From a checkpoint of a small segmentation model.
Model: 9.37M parameters, 48-pixel images, norm rmsnorm, activation swiglu, moe soft, num experts 8, patch size [4, 4], layers 10, width 192.
Training: adamw at rate 0.0023, 21600 steps, batches of 64, held-out accuracy 87%.
Rows from block 7 of a small segmentation model, named by matrix and row number. Rows with one number within an expert belong to one neuron, the router's apart. Each number is 500 + 25 x the weight over its row's rms, rounded and kept within 0 to 999. All counts start at 0. Numbers have three digits each.
After each expert's rows are labels from the 100 images, of 14976, where the router gives the expert most weight on average: "strongest on" is what is common among them. Only what is clearly more common there than usual is listed. The data: aerial photos of the United States (SatlasPretrain). In brackets: how many of the 100.
# router: slot weights (model.blocks.7.mlp.router.weight, 16x192), inputs 96-191
# gate: expert gate (model.blocks.7.mlp.gate, 8x192x192), inputs 96-191
# up: expert up (model.blocks.7.mlp.up, 8x192x192), inputs 96-191
# down: expert down (model.blocks.7.mlp.down, 8x192x192, transposed), outputs 96-191

# expert 6
router.12:508539485509543577497515510539512488526522550510516519522495487533484550538490513507531545517496514507530514493488543504497472499514481507505478460517531515487505459497498524504510501526490519478476487496522524523481506517450515506514505515496507499508527505440485459527489535502467484477
router.13:499532470529529539469463543529495524540530546504509528534486477508480507507514537516494538531547504535499530482470544492500463503517485500521466505525504526493500435504528495494539502523537527464506516513498519516502490502466508499491515514442486517483545519425520499525510492521493490463
gate.0:463487522448502496543514496437553531503504508490496492529553459501542492535516476437500458500487535497500510515527518535517507553480542479510523537489471508511535499493527479554520494496514516520550546529499493494478502491569515520500507483505523503485502487512493507470519514504502503507
up.0:475489532466501501535515502482550531502505510511506496522542463499526498540516485441498461507483544503505516520520528542519508553482546471512520545493470502508547491513526483556513488494508519520559546523502488493492502486568520505508510480507529508502511482500503505492519524499513493511
down.0:471468475486486502503473504498529459452511455487512519502502532488470502463513508479464541498443528479484481465496466477507491524523477524492484486477512481501522490495493498473499526478518490502517496484493458487568521482510492465481453498530480508552479470499522481472472441502510534487
gate.1:499458486484495469539503449462510464498464450509523478488508517444500444492510531517506506450469452456518470531468453513455507489513502504486525503487481469495512502520557499498449508473467486511462464506489477496511487508528460509517461500552493489533508487523490477465514500526512526532
up.1:495471525511492523540488501550452448498534483483461507439424495577478482507473544501498488484512525508486473497473505508531526498492510499497486508488508506501483476492518487476495484478460484500524445483499491510488432508485493498483498487509510496477505491471499423507507523406509513475
down.1:492488457470466488502468499478564517476519481453491511487494494536455501474534528493480517509505521491478502493525471488492513519501484541449519457500502467524495511457560512461490501499530451518521493494515484510511526500457518483489476447531516523484502525519473493498495470474545490507
gate.2:473508529502500518517498499514440497510479491507509484475430513546481429493497507467509481495523478481451471517482491495459505513469491498520493469484485452493493488485491482512549462464476449486546436483486510445520495519527472488482509527503511497498507497501460492473500536435489494481
up.2:498546479526508539457492551532476536501483531550505511524509504475500576491454461507498509530519519521501526497510532500508436475481479491528489482498504493503531460551456488524527498529490438473451528507505524499540571487472534511500524513490491503479498512488538533502482503478506491468
down.2:512514567509531514485546426543466487477473513544512473513489509481515483539494520518507485462486515491488518494498518488528511509498497477530520519505484550480541494551483496532497501496466524498496480499507508453492487536537463501518520517517489488558496473475509515525504537499477516519
gate.3:517483497459467470538522509439523562493468514441464486501487495506511500509538477408521489497533500512492513493510495517497520493472486496492502508468488488516490511466505496469518513475531468508536554502487546498479481488518500497499470506484494510469464474508537516455498493536481478503
up.3:497484499508474484510490551512525562494515525509482511497475474565486515498529484475508477512559516540480506467505525523534509498476487480501475500498489486514517494540477492479496515480543466487538572491480519495515489481520523482495482498475491510446465503456560528518476509524525468468
down.3:533519496495485492507487499532502473469507462526519520499532526484496466470497528498517550513474511505478499469523478496502499521491473489489537481488496515509483499520579520460513519521482487502496488488508494482491543509517480475497503483505503453542466500514523485489449472485504526523
gate.4:483510515479485507530491515523472503512508512482472485509480504600510560498471495450504490536492477517521542509501519501456511490488486496517512484488483491507463503460466485490479500502519528518489558489504497506446471521492483515473489495506502500467470505511463392502482518528459531511
up.4:480537516478509498545476495517503501516480523506500506518500479612505497527524507436511499528477502513513492535521515509480530546496492486496496499489475482500471500464476497502480473504525541508497558503494467500465454518531472511506490489501513496492486476519434414572490518542479527508
down.4:510543456496472480495465522459546531495518547477487480500493503449504524501524471462497510550518446517507507519496482469472479447504514517493507457465514494496477464480421504490499487487513531499492484494497499518478537490445521497494503505516505495450520517513475477513524462489543454510
strongest on: building (99)

# expert 2
router.4:489484474504503513503529487584515494534517518501521494543480483524507506517509535494501515482478486477520491514513570523543481536520533511487484489519497542498527506513467490482505529457477455462503465539503508542501483465465522536533488485453520505508513496480473488454496498520438565520
router.5:508479506445496523506516479508489510515563527419534468472511466522488520486495515430503521492481492461501511497483502497514472517508508521503514515507482541493488463396473484493509503507491546503526438495502501524480515524492479518474500511475471512474513504490475508443512516451504472524
gate.0:524475513455496508515428461512445479487502459456494483508478521550524484505523519481494506465489501482484493502493478513483519457538507504477513473472497492492463495482526506496459489470436513512481438507506493488428458516502476507494497475500480484517525494502539435523549499501529491480
up.0:534548465489494495462503473495516487519493519449547493549518498474481580471486472486506527532482498506499540500486517482518464515513491493484497475522504480496460470419521499536497482518498517448491490493499493499461547512487499480496503543489521512511536498522426479525508471498548471565
down.0:477520502529497476485473521464513482455490498550511499474497508493498488455470498480473507511482524523486484471521454525498479512523487441509493505505494499506552475558506506477529514474477519498507529475477526524516488503491504487511505512448508518504457529487558497481496499490478510481
gate.1:466446528487477532528488430469461476489487460498523467491528498526481453495508511483500500447459546458556442486533489513517533467496495511491529492460510505500474548540507507501504501490443490515518475508492529472460494511566512503500479469533521506508515451475541548535498493479571477503
up.1:541547469516509483496507556543438491527531528497505497530502530466511565490493505530504505547528405495530544523474515488466452490508482494524504496529495502498486440477487493513492490518528513489466518499505484513508497513434468491513501532465516497497481517506488454455516501544431543506
down.1:528469494491494511490498477533480511497498456421508479512466496517469480485513487443513497475499499488519485495506491501489451496485512490489521471433529502488522415490478497465510487500499511496483519495496518479521490498471489478497504514488495520499527446505501496504520513523423476484
gate.2:541470506486524502473469450544415531483524520490494458481436500607510524506497509438486496498492505492469535487537521494489473532516490479507503471524499501503445459443530500471478495477462516506473505497505482514479493494484499501493520515498480503521512503503509561471503509450462493487
up.2:525500492519500526480563462492563512496511488488474484505524496489465477496496479437498506498526536517505520511490487504501495540505535485468501479522512496521449538443586495512539496491523502518494517496480556503529501505522543498496494538501468513514532504512472548526502508554550490515
down.2:493515503514500508507442537491504483484523441517509503480499518525482441471427524440506535489462526481527441497513491508492498488527493574510508497474505505498453499513509502493539507512480491509478515489506526528474511508522509503510512489435501544474491511503540526475501482449507533513
gate.3:464446516495507521509506496499421464482481466503495468450470490580490423506515509495500505485501515488469466507518491500491513469515499506490532483492505501495450503521470490504498493471424481491458410504492509500473487508484515493495493482533499486502483516473500465495510526487509445510
up.3:521509483500508492486457564544421494511509524472476513495468512523503573484513485541496502518523455495508516489494523493496459468497479492522481497512507498486458448505448497493474497504522488495462513501498458500497495493422489487495492505472501499483494509511546414441499502485424553491
down.3:509466493480499497498525456520525505493488457468500494513488498467492528498560479459503452484490495503504509491487496504523495542471495427499486502465488502491600419500458521492495494455493517483551485498474486472514487503510476493490485499525491511524510447499489489495513512555432489488
gate.4:481456465507509491470478512512387492483534497433488491502516518521498513500524506486476476511479500457531523450497488503491522462490488492497501511477490524470459480483445500488468518515504521511475495503474480463453483470486513481479506510473473506503487466517515552523513516490472513470
up.4:482513508523517493529489539509364485512506499535455481490484496480503461525499517531503490501522483544487529471504497489491486423523488517515492502479521517511461447565442466488508477500484523491485495493492486487524462489503507509530476474464520485502503525478484497492504506497444482479
down.4:521436525481478482531515488522486511533505515426486502512508498496522556487538474506486487460493490454509526508485487498502523510492515485503505520519506506465531517416480500504480491495550466483523462475519470466526503489499535482509494520547494549508491508524462490510480514527471467494
strongest on: building (68)

# expert 7
router.14:485470489513451536492523488545487480552516505500519480490510495490505506484456499507554526483511527491472446527544509490504503518498482550501530518477488511480503502515457534429504494534456503501456453431509464500524498512519488494535473488506480515522533523499519517507476531490470520516
router.15:519465495427494524530475449493500487491501513422495497531517473507516539522527491429500501425467488465524503480481509495515524525503528491499483539488518508496511519412459498530440478517513484494492491502520496488459502492486473500514451477517487478503516487515461506459506524533487533500
gate.0:471430508473482520509462415473463487520486464461516452483508460486497497499482488486502511473500521432481499494495500501480515510511496515490503474496499507522503495495499504490500506510460459493447495495474477507419472505581492511506486484477502497500542502498477545495501461504533458519
up.0:437448494469472523519466450435537528508474484466487467473502466478478495501506483525502509482533534444500541479470485511497520507503492518489491460514497488496492517487492516483507485502509491503489519496486484480446475490574509518475491475454488502490533536504428555478513460487544470505
down.0:496470496555523475496479504517480508477527516560511546477501516490499474496556504494491500524516535511511516487514494492501499504473496501508514494472501508499497480536518522443522495451553494503537527475483510500521512520466509498490505491468486538489506494493508503507503481526521512505
gate.1:446451520486510507512488443473496481494479481488533470498521480533509486495509510504483481440532538450499459512416468544494516539500543473521471500512485483502530503492507518522493450499443454476505488507457473471520489481512491503485501518486486496510485503498517509392485493472490501506
up.1:488458526454467529501506397464509460467489501485492493503519506554510504493499508504516501449522510440500470473431455505483506549488531471503500509454497495489517508482496466548500455517504471497528473498481491474517488508523486485488470508522490459487490492520526516439512531511502500510
down.1:500511511541529490511509520506454473477498506545536537494440502519500505506501488551537481518505515480486477452539474506513477517450511478499534505513478479491480489510481500457537508487492516482517529491473534479575492507447528508504513492477450518526489506483532471474481496499467532494
gate.2:476476484459486468502514377485522498507484493481527462518534494520482535513459480466497505434505540446487447504480496535499498558493520497507507503477498502481491479502524517511517496506489447488495524517505470455464528480582494503474497452495508479496507500517464548431483468492563471518
up.2:539516494508483503484482600509497496517511513494486511502490512509506493499534516505510529540479452571502543495556533474485514442511478496505513499520492522473486532505459500488453522508537555494487483490503519514537501478411493500512478517476481500508498506490507450578518523485445521507
down.2:516487484435483522514504507495551503507504470449475500505499490490488476503479484482502512485493461532511518564489496527471527494520483552501486496498530503479514485432452493524498507559473544513504486501522495526470500517574482479496470544491505460451528437481510494511536504476513510535
gate.3:519471516494490483503499416473526468492500517474490492463497504515465540500484505486513491468486536477542475526496507487520535452503481519489494472492523487507486531475533500491495467487418510526457453496486495486424537489530518520526498490482518504514519508515526444503498499442548472527
up.3:563530515518508502459488520534495505504546450535527476526534502532496482489460523438490511482473480507495483532504484509463502508501523501495506503474505509500556491540572495496524500478498467512505539503501503530535527501510505496522485497505496497524479459477562537489489509528493496522
down.3:512544523482503533495470504524473489507498443450517483496495497508493521502455499560492525505487496484509488481500499487496506464502507532506507461507550517517449558496590470532441506536446464485452484504484499513506499497493508499496476507513502489540475520520462478508478508471516454478
gate.4:503565502526523524496492596510482499520548515509522513467521528508489515487468495501509496554522478566493493511536516489481492527526519497491490518514525521475498488527499487515493519523483491528550486509516578519506496534501514484517506487492558526522554500520507516539526525510505489511
up.4:435440495468482500515545423463529490487452516508477480544465463487501494506529494496498479456546506451501463518492480483476489483490503464476479493503475502470484517456483517481475465489519504471502473479492438499493483487529493483474484503472465492501468497515473493423518496487526509490
down.4:550488483488475508505502502481519478500540457449503466493506501535483427512485498490510502539503454538512537532477492537480500462518476554484486483508513507482494506474495470510471497543487491495523467533482515519462498501567506512496483537476519507455522493504485505528545481462538497510
strongest on: crop field (60)

# expert 1
router.2:498496502489494510561510472514530474536503477503495494525515521484473532489479460511531494489481517499521464577547480542469510492478495481517516513497549456505487531500459487532454485522421519521469530512505487530474572522526478472494500528510527497496539454519507493527486503501499522516
router.3:496480511513489543548525507507529476535486508515510524456501535499481542491458458532520493490497555489507485540528512540521472506421547479491511523519520523563497504510502509488497472472487502479496475517483489488537547503505515490460522496523492511504480504513477512472426468465491480518
gate.0:550528512511469497481455501524479467535526490463481502492503506478504542504479525484509511531483510530483496479472533497520523516520546521483526510510503560526457485478545482444503528500475536500525477517488521515461460510523495526509507515499460501506484477503572501552534481494513475430
up.0:461489508498540480512529500463517525458488498564547493506497505536495440502526465511485490478482494472516500526526474500494472478492479498545486500500497442496528488525459507553530475514511456515485522485517502470539583496477521474502510508508527499507498498501422486460465506509494533527
down.0:517456483482490483526498449487526492528525493423499525487543492492495470490506504530502525474549468481525527522492504494488519509501495523511550501520516504492494525445509507560442501529503496482505447495495491514478482501545502517505463502493504471499552540513470482508514496511526494503
gate.1:490535505504490499486525510488494490490521487504500515456508533487477483487530504542496498504483505494489514464465472495463494462484489501495503491498517491506507528572513493494484504507443474502505445504491507482469465501528475476492499520531488495552471489467592455503510496437578509483
up.1:487519499502502509491518467523509490497533461508488495485533527526482473499529507517507496464444479494519495497449470513457488524494495503492517495489516497498565542554505506494485506495445484486539478508489496485474466510565474480500511515533496496545469471487587471498518518482570514478
down.1:532612511530499505482508584488485489493473570593501505514471499446525557499465475522520515571511524535497493493513533498498490495486512495508487498511506512499502545514426494489518499509480508495481500496511504500489520507476481491499517526493497505507462518501509510489474514514503513491
gate.2:486510533480508518508473483493497479526507508472505515477484528457531479514511504499528469506482492495517501515512522498540523473498487524510526504494520467497455502477522509507491458501472525517498484503504562487472515503474498527530509505501487499435534485483523490530530495437511461453
up.2:492497507472482505511449488485498494526495528456512512518512469473477488518522493517510485509515467493495516510458453493489512481487492496487487471513510456461463493465476502488512445513510532517521459488509475481462494506512462506483529469502485486474544542496497494517525497462506510496
down.2:477548478529519506501504580477481515452500547539484480515470510498501522500509514484493484525500504500520496516503508492504496509513484494499478503486511492473499486523423477469522494460513481503529541505511486497540511501471492509501514535522493521503498490493499505469518494516481527485
gate.3:501536506475504513454461448516465471507494486501494505514485478608500545495493511536514524474457518488496504530526501486492484507503500497509513485501506510498564492524599479476490516494432522501499471516514532518497502503442525462493510500497510505554468480490470484548490537503463493519
up.3:504557500499509520515507504516484530502510497515533510503507516537502470491553517597502505485475493465568566522485514491486501484499490510487519480509518508490510529534533500501500488494541517465484481501493525494461536502444516494494501492506506508540477530495519418483521514511538503523
down.3:479543511500495493522533513511515510499501580484482487503506500417525508517510482517466472493523508521465486495499528464526508500537504446486489534491460520502457526477397524521483502480517532517440501491506494498485510500530494519516504509494489523501444487501533534520461501514490497514
gate.4:517515496458503501469512457514535488537543461452464519504497526495530538499522529489506542477471483490541508531521497499500492454531511495495543481513511516520475521445555504491517544479496462504478462497524518565478486497453485485514501549496465497504492474477500484494521520501483526489
up.4:464530495462499480472523468524545505526555443464478531510509520522533491527525524523500526484457483476534503540490489477507526497518503500501531461524517512503486532459539516528540541484497460505490460492520509550488486506515470500511510551491471495522489491487501462488528505540497535504
down.4:463607497541493488516524579478468498467509515546453479515530482455494511482499501500489516574537472558470496497503508455502504468497467480519497528533526502475499467502475515491505497492521482548511519478486491483511491486494460501508512541495508492507481484520488497533482468505470520501
strongest on: building (86); parking lot (28)

# expert 3
router.6:481448457477481554521509531509530543522537533465500534524514500507463535508529469480498528500535477485531544504452518485467471542514523511507511518524542517497531476454504489476506479542562501509508524497480525533497506484462467527509463528474518507489475532487478472413482481508482516507
router.7:490481483509487568531501507529514491556530519493477493546477508471472550498530487479518503503518499516526505516466503503484482545503509499460499439541537497479509470486490503528476503441515523507492482521496506538477492504483510483496484508481508517478503507521501481496458557508464497469
gate.0:503496480498502506549521501504547482513509495500493478536497496546459501522499523521533493473495462469537446510470507510473508526496472508518510513506498529508511514487576496529479519529465491471519532507511471485471545512517506514507509482506487500482521523553496443500542503486567511527
up.0:500491515547523512530525479459573485483485513487491474475487497561525505489552491482531507476512516528470557501512515526533512523485510513536469536530479470497495523463446518497477484489560520534476559471511533525512503519507484501519501523491499484478492482480454502497484519450489482468
down.0:493440507420499521510468476487491506504482490481474459490526515512517499487509496428498514500501502492530546493511509509483496462506481535468488484497507512521507504477424473521499502524476525533535472501483502527480476498500535520487461536506489488498506495493572514524536497472456517500
gate.1:487533523511476549493512523523587511519503507492493499500533493447518519516456505487482528529473520515465506492538574503517507533513480494508488475484509528519494502483440506534508506509516460503478537497499492497528537528530495492522522495501492480460505468493553565573469480495503520508
up.1:486456517486500475482476511495422518514496482488501508490486511554530456491544538526491507463525457513525493518484449475475508477513494489529494516518493501470503503515591491457481502484536523516499479485507496500481475506485478480490502490478523497526502525501443461415531516497517497509
down.1:513535501506510509524498491509486500533509483455492489528564511456524555495477494477508499541494489502513468513525517529492490507521511530534502544491478511478498520457473486550489492518498536509474513497518488512501500497597474486471489495492506463488463460517480529507532523481517500482
gate.2:477476493501517480508484504475455503488512467469454501473451491575501431540473512534506503500513473481515476511494509481512500471508495504491496510478502503511516534515547492484498511509488496468495549478515468455513482489566516515476484463512466480505483527498468479451503468482529521490
up.2:495534517493489525513507457523514531486507520516545505518518486442535478497492497474514488481555552524509538486506536506501496489505494501500490532492478517524478512508433513540518481492493469506525506486509523533498546509587494499495514519531516489502489508486542591568490495490495532484
down.2:483492508420493501510524455481475473513498532511482492518523491524512500505485492442506503467516504527518547514487530495537513480521492539507478518492502500494437502472426505545499488531463525533470472500526509507461522498534493525496494520498525474441513519486529523530502517483463493507
gate.3:493457517466506502504510451451491496482492447436449503474537506565515530489528511520496517455528511461502465509486500504478525495504498501500510543470524484493504573497585504511469500520507474493478526502511497502495490506535496508519492472504500489518502512491435536512535480458563549523
up.3:506509505475492460463494502502473496478536483520482514482513515540504412498539515515489502519441459501489467503469497496472497487494499502499514490510498521507492460471614501506487500495492557481482463492492492474517477507445471497513490499495483479528488516503428434453515482524510442519
down.3:507526509534480499499476545508491503490506469529511535481497501466480494486519513523511506534486502525501462472492488484498491546469511490492514499484512509514524477517631501453490491479534484480492561501488496483517497492468511478502517491488504537515494493501492435490465508511523478484
gate.4:530482487471503473458484507522499482478521491458513476438493522494479520484482515484506512497487483486515479457462479484481474494459495498486494502485519499500425485467545485484461484511494572462497495499486504496509495489452502484486487493454508495497490482473475443482499496457493484479
up.4:469521506492525473481515515543507487509508519491567518478500456500525513515477499453507492506472507535491481450512556508531501520485525497528511518497473510512492436479443501548493488528474515483535517506500497453457500505483509510487506471492524497470497479487503470514479526474490465486
down.4:479507485462526504503538480511449508506516568471488467522515505489559528515497518482509524510525483505530533525485531497522521477536496543537492517521484504493468500478412523544514495512489473509480481513550532504474476502490482511507518473523501467471527509500491491522553494523464506534
strongest on: crop field (58)

# expert 4
router.8:504493462524531527520508503524489510543531547508515482538507476491499521500524491490553511505491489500526509496524554484526484522503485530535501504547497494482471463506436530453539517556500500448503527492512496514532491513480507517480526512464498510491538496507488510502474470550454535510
router.9:513495491471503554522491480502491509549534571472542500474498513466508497487517486473526544499507485507506529507531494524516518522496497511471514485540521494520470482448465531471505508515487562526547497489475515551479487504492466486528536514470485487546540475501482529485499501495510491483
gate.0:483519501514509486522506497502485451516501480489447522506482505484475473520474518558525482509511505475489486559488501512567487472507525479513489522515490488510514512520522502508496523504479508493476438499501492494526485531516485525487503497490484492505524526513477481497510499467510511504
up.0:499503463488496530470534490502510505496466528489483499475434498536494519480505445471481518495528486499506512472527488476463490469497446514481466432499527458479420509446485507477496487494513490525471489481513508538498519474421497500484483508474481491474509495473475520493459493510490501509
down.0:481368495450496491492475496513502475484525453469520524520486519473470534486476523489508507447468478452477461507505473516499474526500549509485523468494437493511543479510487516475499494470509482495482500496495483516523491505491467494504466483531499478482519482501446475495549454485518488496
gate.1:439548515492490538535528477497586506504457505509529464494496528516482490514503460511486507510503526511537526516510482500496547513498511514480526462497515471503490521500529499520470504510498560527501518507505558509477530516479527535475464499537486486476485480489494474528491533459545492514
up.1:484526485482495561515517483484555529492481504493502473471485514555474483508526457452484524495491519498512524491516478478482497523491506511476509445479531475502477515481516491418516496487516528516501509498502547521474551489481554505480475492491501496460487479458472495486469505465517476486
down.1:493474479485495499509498518460542516486510461493495523536512516464491477486531500539474524503492492465534472491516445473494498481512495535492510474536475495517545498505560506448515488482527471488536476503500496507532498460478500484502497502521478524523489527502447468472485465508538489488
gate.2:486525491461502518530499523477552542487516535450512497538535517564477494499482494459500511497523460500513522514489485486498490468497531500469515449484506496502546483470533510478481479502536509498530518503503527519413521499465521530487487514504527493475482493487516390436511512478476462534
up.2:518469524521495469471492480511464457526479476530474512504504488481514550519508500530508483487461507494474496516516514521518524516522502490538492586512478511499491499526499508566478503517473487518492496501498476491528451506562449466519511513480480497530526499524535546548516495520523554477
down.2:512486512494490509508520460522496486491492565482502489497526503515511527515511511459516499491506520541528525503466557490519498528509491461529494533491523508504461495491404526555483521553493521520465515497514477483457502532525476506500502474508518456497530486490538551531519513512476494495
gate.3:485497498506482486488499474503571505501454465459478505472467512497508495514471498522501517479516554502494517478506480521527513535481497495501499536481497512502493547506573497497485506468489499542500546498493525502530501498601525506487514486507512489531501542516523511609502493495559580486
up.3:490495496495497511535519461481600489498485513494467519477510529485492585508507442521504500473492529468520459509493523472508526524514483507536466511506496483483513527514479490518481503505472479514442534509500507543457514512540549496495490485508500489475554473501493566516501491462524478501
down.3:487440503477502497539516467487504468491474490446483480513483497490491469496518497510491474472517539477490542487498483514536483499479495520462468496558483483479480580454442492519495481505484536496545462493501500493478515525542494499485479421531506492509543550504465522548507530500505493495
gate.4:471505504504499483494465513501505469492490495468467522467494527524493500533491505545493477503517526505465491506464508490584520474488518489476483467500517494508490551500512495524463505488474516506452458501485458506499503515501524489491495460528524496508485538472489459467520508466539489498
up.4:463505481485496538534524492487524501489484496552472489475453496525477447491518492503494521492508507489476483491500457483477517501492483511461476454476526489501472501525506502420521494489508511522479478495503492536484505502476518520472494474498479492475498501458454467501467502496507453501
down.4:460466478519512478511495533465526518487518480483500525529500497425502491484531502545491513494487489475475470500520469473469507519520481537486514507506470486505523504474541493481508482487553474491526508502498470516561495486490516483497482477506500521493498498532438488473508451523552497509
strongest on: crop field (44)

# expert 5
router.10:504478471491523473503484460516497463494505474497464448501466512544483480524421527487525501471474506477510478502523476501495496503521520494481513439458506510537520480499522491462507476464434476502456485527495507504470494521490530511512494486511532495489530484537483492497511553445509488503
router.11:444513502465479534531519483465529524529486515483502538514503496516444501526538481468524496492544520475493521481507487502494468534478505508488491475470540510546528478477549540469489525508525542511530515516490543503465506516504524552442512500500519486461509505432528467477463496499508512492
gate.0:512436513488532524494493446536509494507513507493480488506492501506521516503476521458510546427467469452534463542491508508519515530520481477525541496480524520490531506468492479519462500510479440464499482506523567514454504508503492491541481558482523489511497456511482523519511502470503494486
up.0:541551508498504497515500482450552494501465471499515482509525492531488467505510482497491509522466503473550492500496507474527493512516506528488549502471484506513538496483545504549517517512464496493503476491496497522499465472567524561481489495459532504530469498471494477475486486521573503523
down.0:530554485493508495482487463526493482483491515519496500519509520532513515492493535468491513496485480524479507493504532481512506511506522512491506503489482496524477443524515521478489503515478493507456535497509510486379521497495495512472541486457488454505500480511520470532532473508483485504
gate.1:505415516471510497495441461485495503490523518455484504496456490537522570518491485447499490424490489460495494457475491496482497492504537478498501463489495503501508489477472496516458467486506457475498526501496498482429489497472511513489495502493529490478490484495523555490477514523458490479
up.1:463509519490504511454490502559470499492484510491521513491459500481496533504509512501504504498497575515440512495528507537543508512478536491507436498502522505506470496491442490440504477491500535535509503502525516462512521514479508478520521505518473507492529508519477496521487502486440521503
down.1:468478526479492479468476551457512522503461494488497485482436474536455485499482493501507484498490541486478507506493465538526495510475509494479474435492511476512489534502501486493514494450525508520549479502499493509572487500462547488495484501493530542466496529484483515443482555507519465506
gate.2:491395503463500487491515502522568511512522507461529492489451489502498550489444492500513491452544502450512474484461510496554483486491499471508504480508499503493478493475538528532468497486502444520516497505493491503447532501449528525498471504520535489467515551490511539480496519448502521524
up.2:473526519483514535517483505547508528488474521506559498496431506413506532504537512477498508506514560526499536501515507522568508480480509502506443496489529506492463559508469508472511473502524521529580527492516566447488551497528520515498517520512449513488532505484516520505499495500482536496
down.2:467439516501498456467516514438533520494476515515483508496457477504452520496485506495477466484526509502471473490501480510515508548518514463471493460519448476517532517547487517521494495457523526531520486504502494514519467488449555500481496516481501542490471538483512507496509514513492467490
gate.3:480524505453497527564503484471494500520494491439513491486510472434516592515496470452514517506500556503494519486550543507519509464490483497526485553504509507513438443465456492518540509525503512523471520507495505518450547509465502513489538500527510494438522501476459407484483490504492537518
up.3:480558497485486505500471507433504494512494530502527498475564477438485480514520465519502501540494510516499526481530527505537503480496538505485512507476499494513455517449544521518511488530515535523516495507486453481478557498487505547489518496480512501492514511504498486505504470455543504530
down.3:493490484488504508506470464506486523507520531494498493503498514500514491475520580471499531454522467515506525472511492516471506476504493502483516497495486462516470456505465546494513503485531502519523527485527483458462511473509496496493510461516482496474522524487528504574533475506499505460
gate.4:486440511511490512517484484468481538497523513543462472505491496610500453491459482496494493455537498472514490521516527519516530500511472500533522529486506506504475533538509493551515507501505389510419501501519534504509511509466489513509504503480503490500515512496498549487500513521494495484
up.4:471494505488499536500516467554523493497525480513512493486494486557485549489473532494502506472482539490446523486515503522526487527495517489513465518566497533491470457515468495444479490490481515513491484501498547486493527512516514512503480547513468492462515509492486411514493524439450530493
down.4:482496510497497476491485553478503516502475479522503512470464509453473537515481460541488454536502531478479457478520493515511497491481467487511474480428478494500558524502530492501502492498476486495481483509492515481543480502441509505499499506494489500521511441511451507451491559512487484503
strongest on: crop field (71)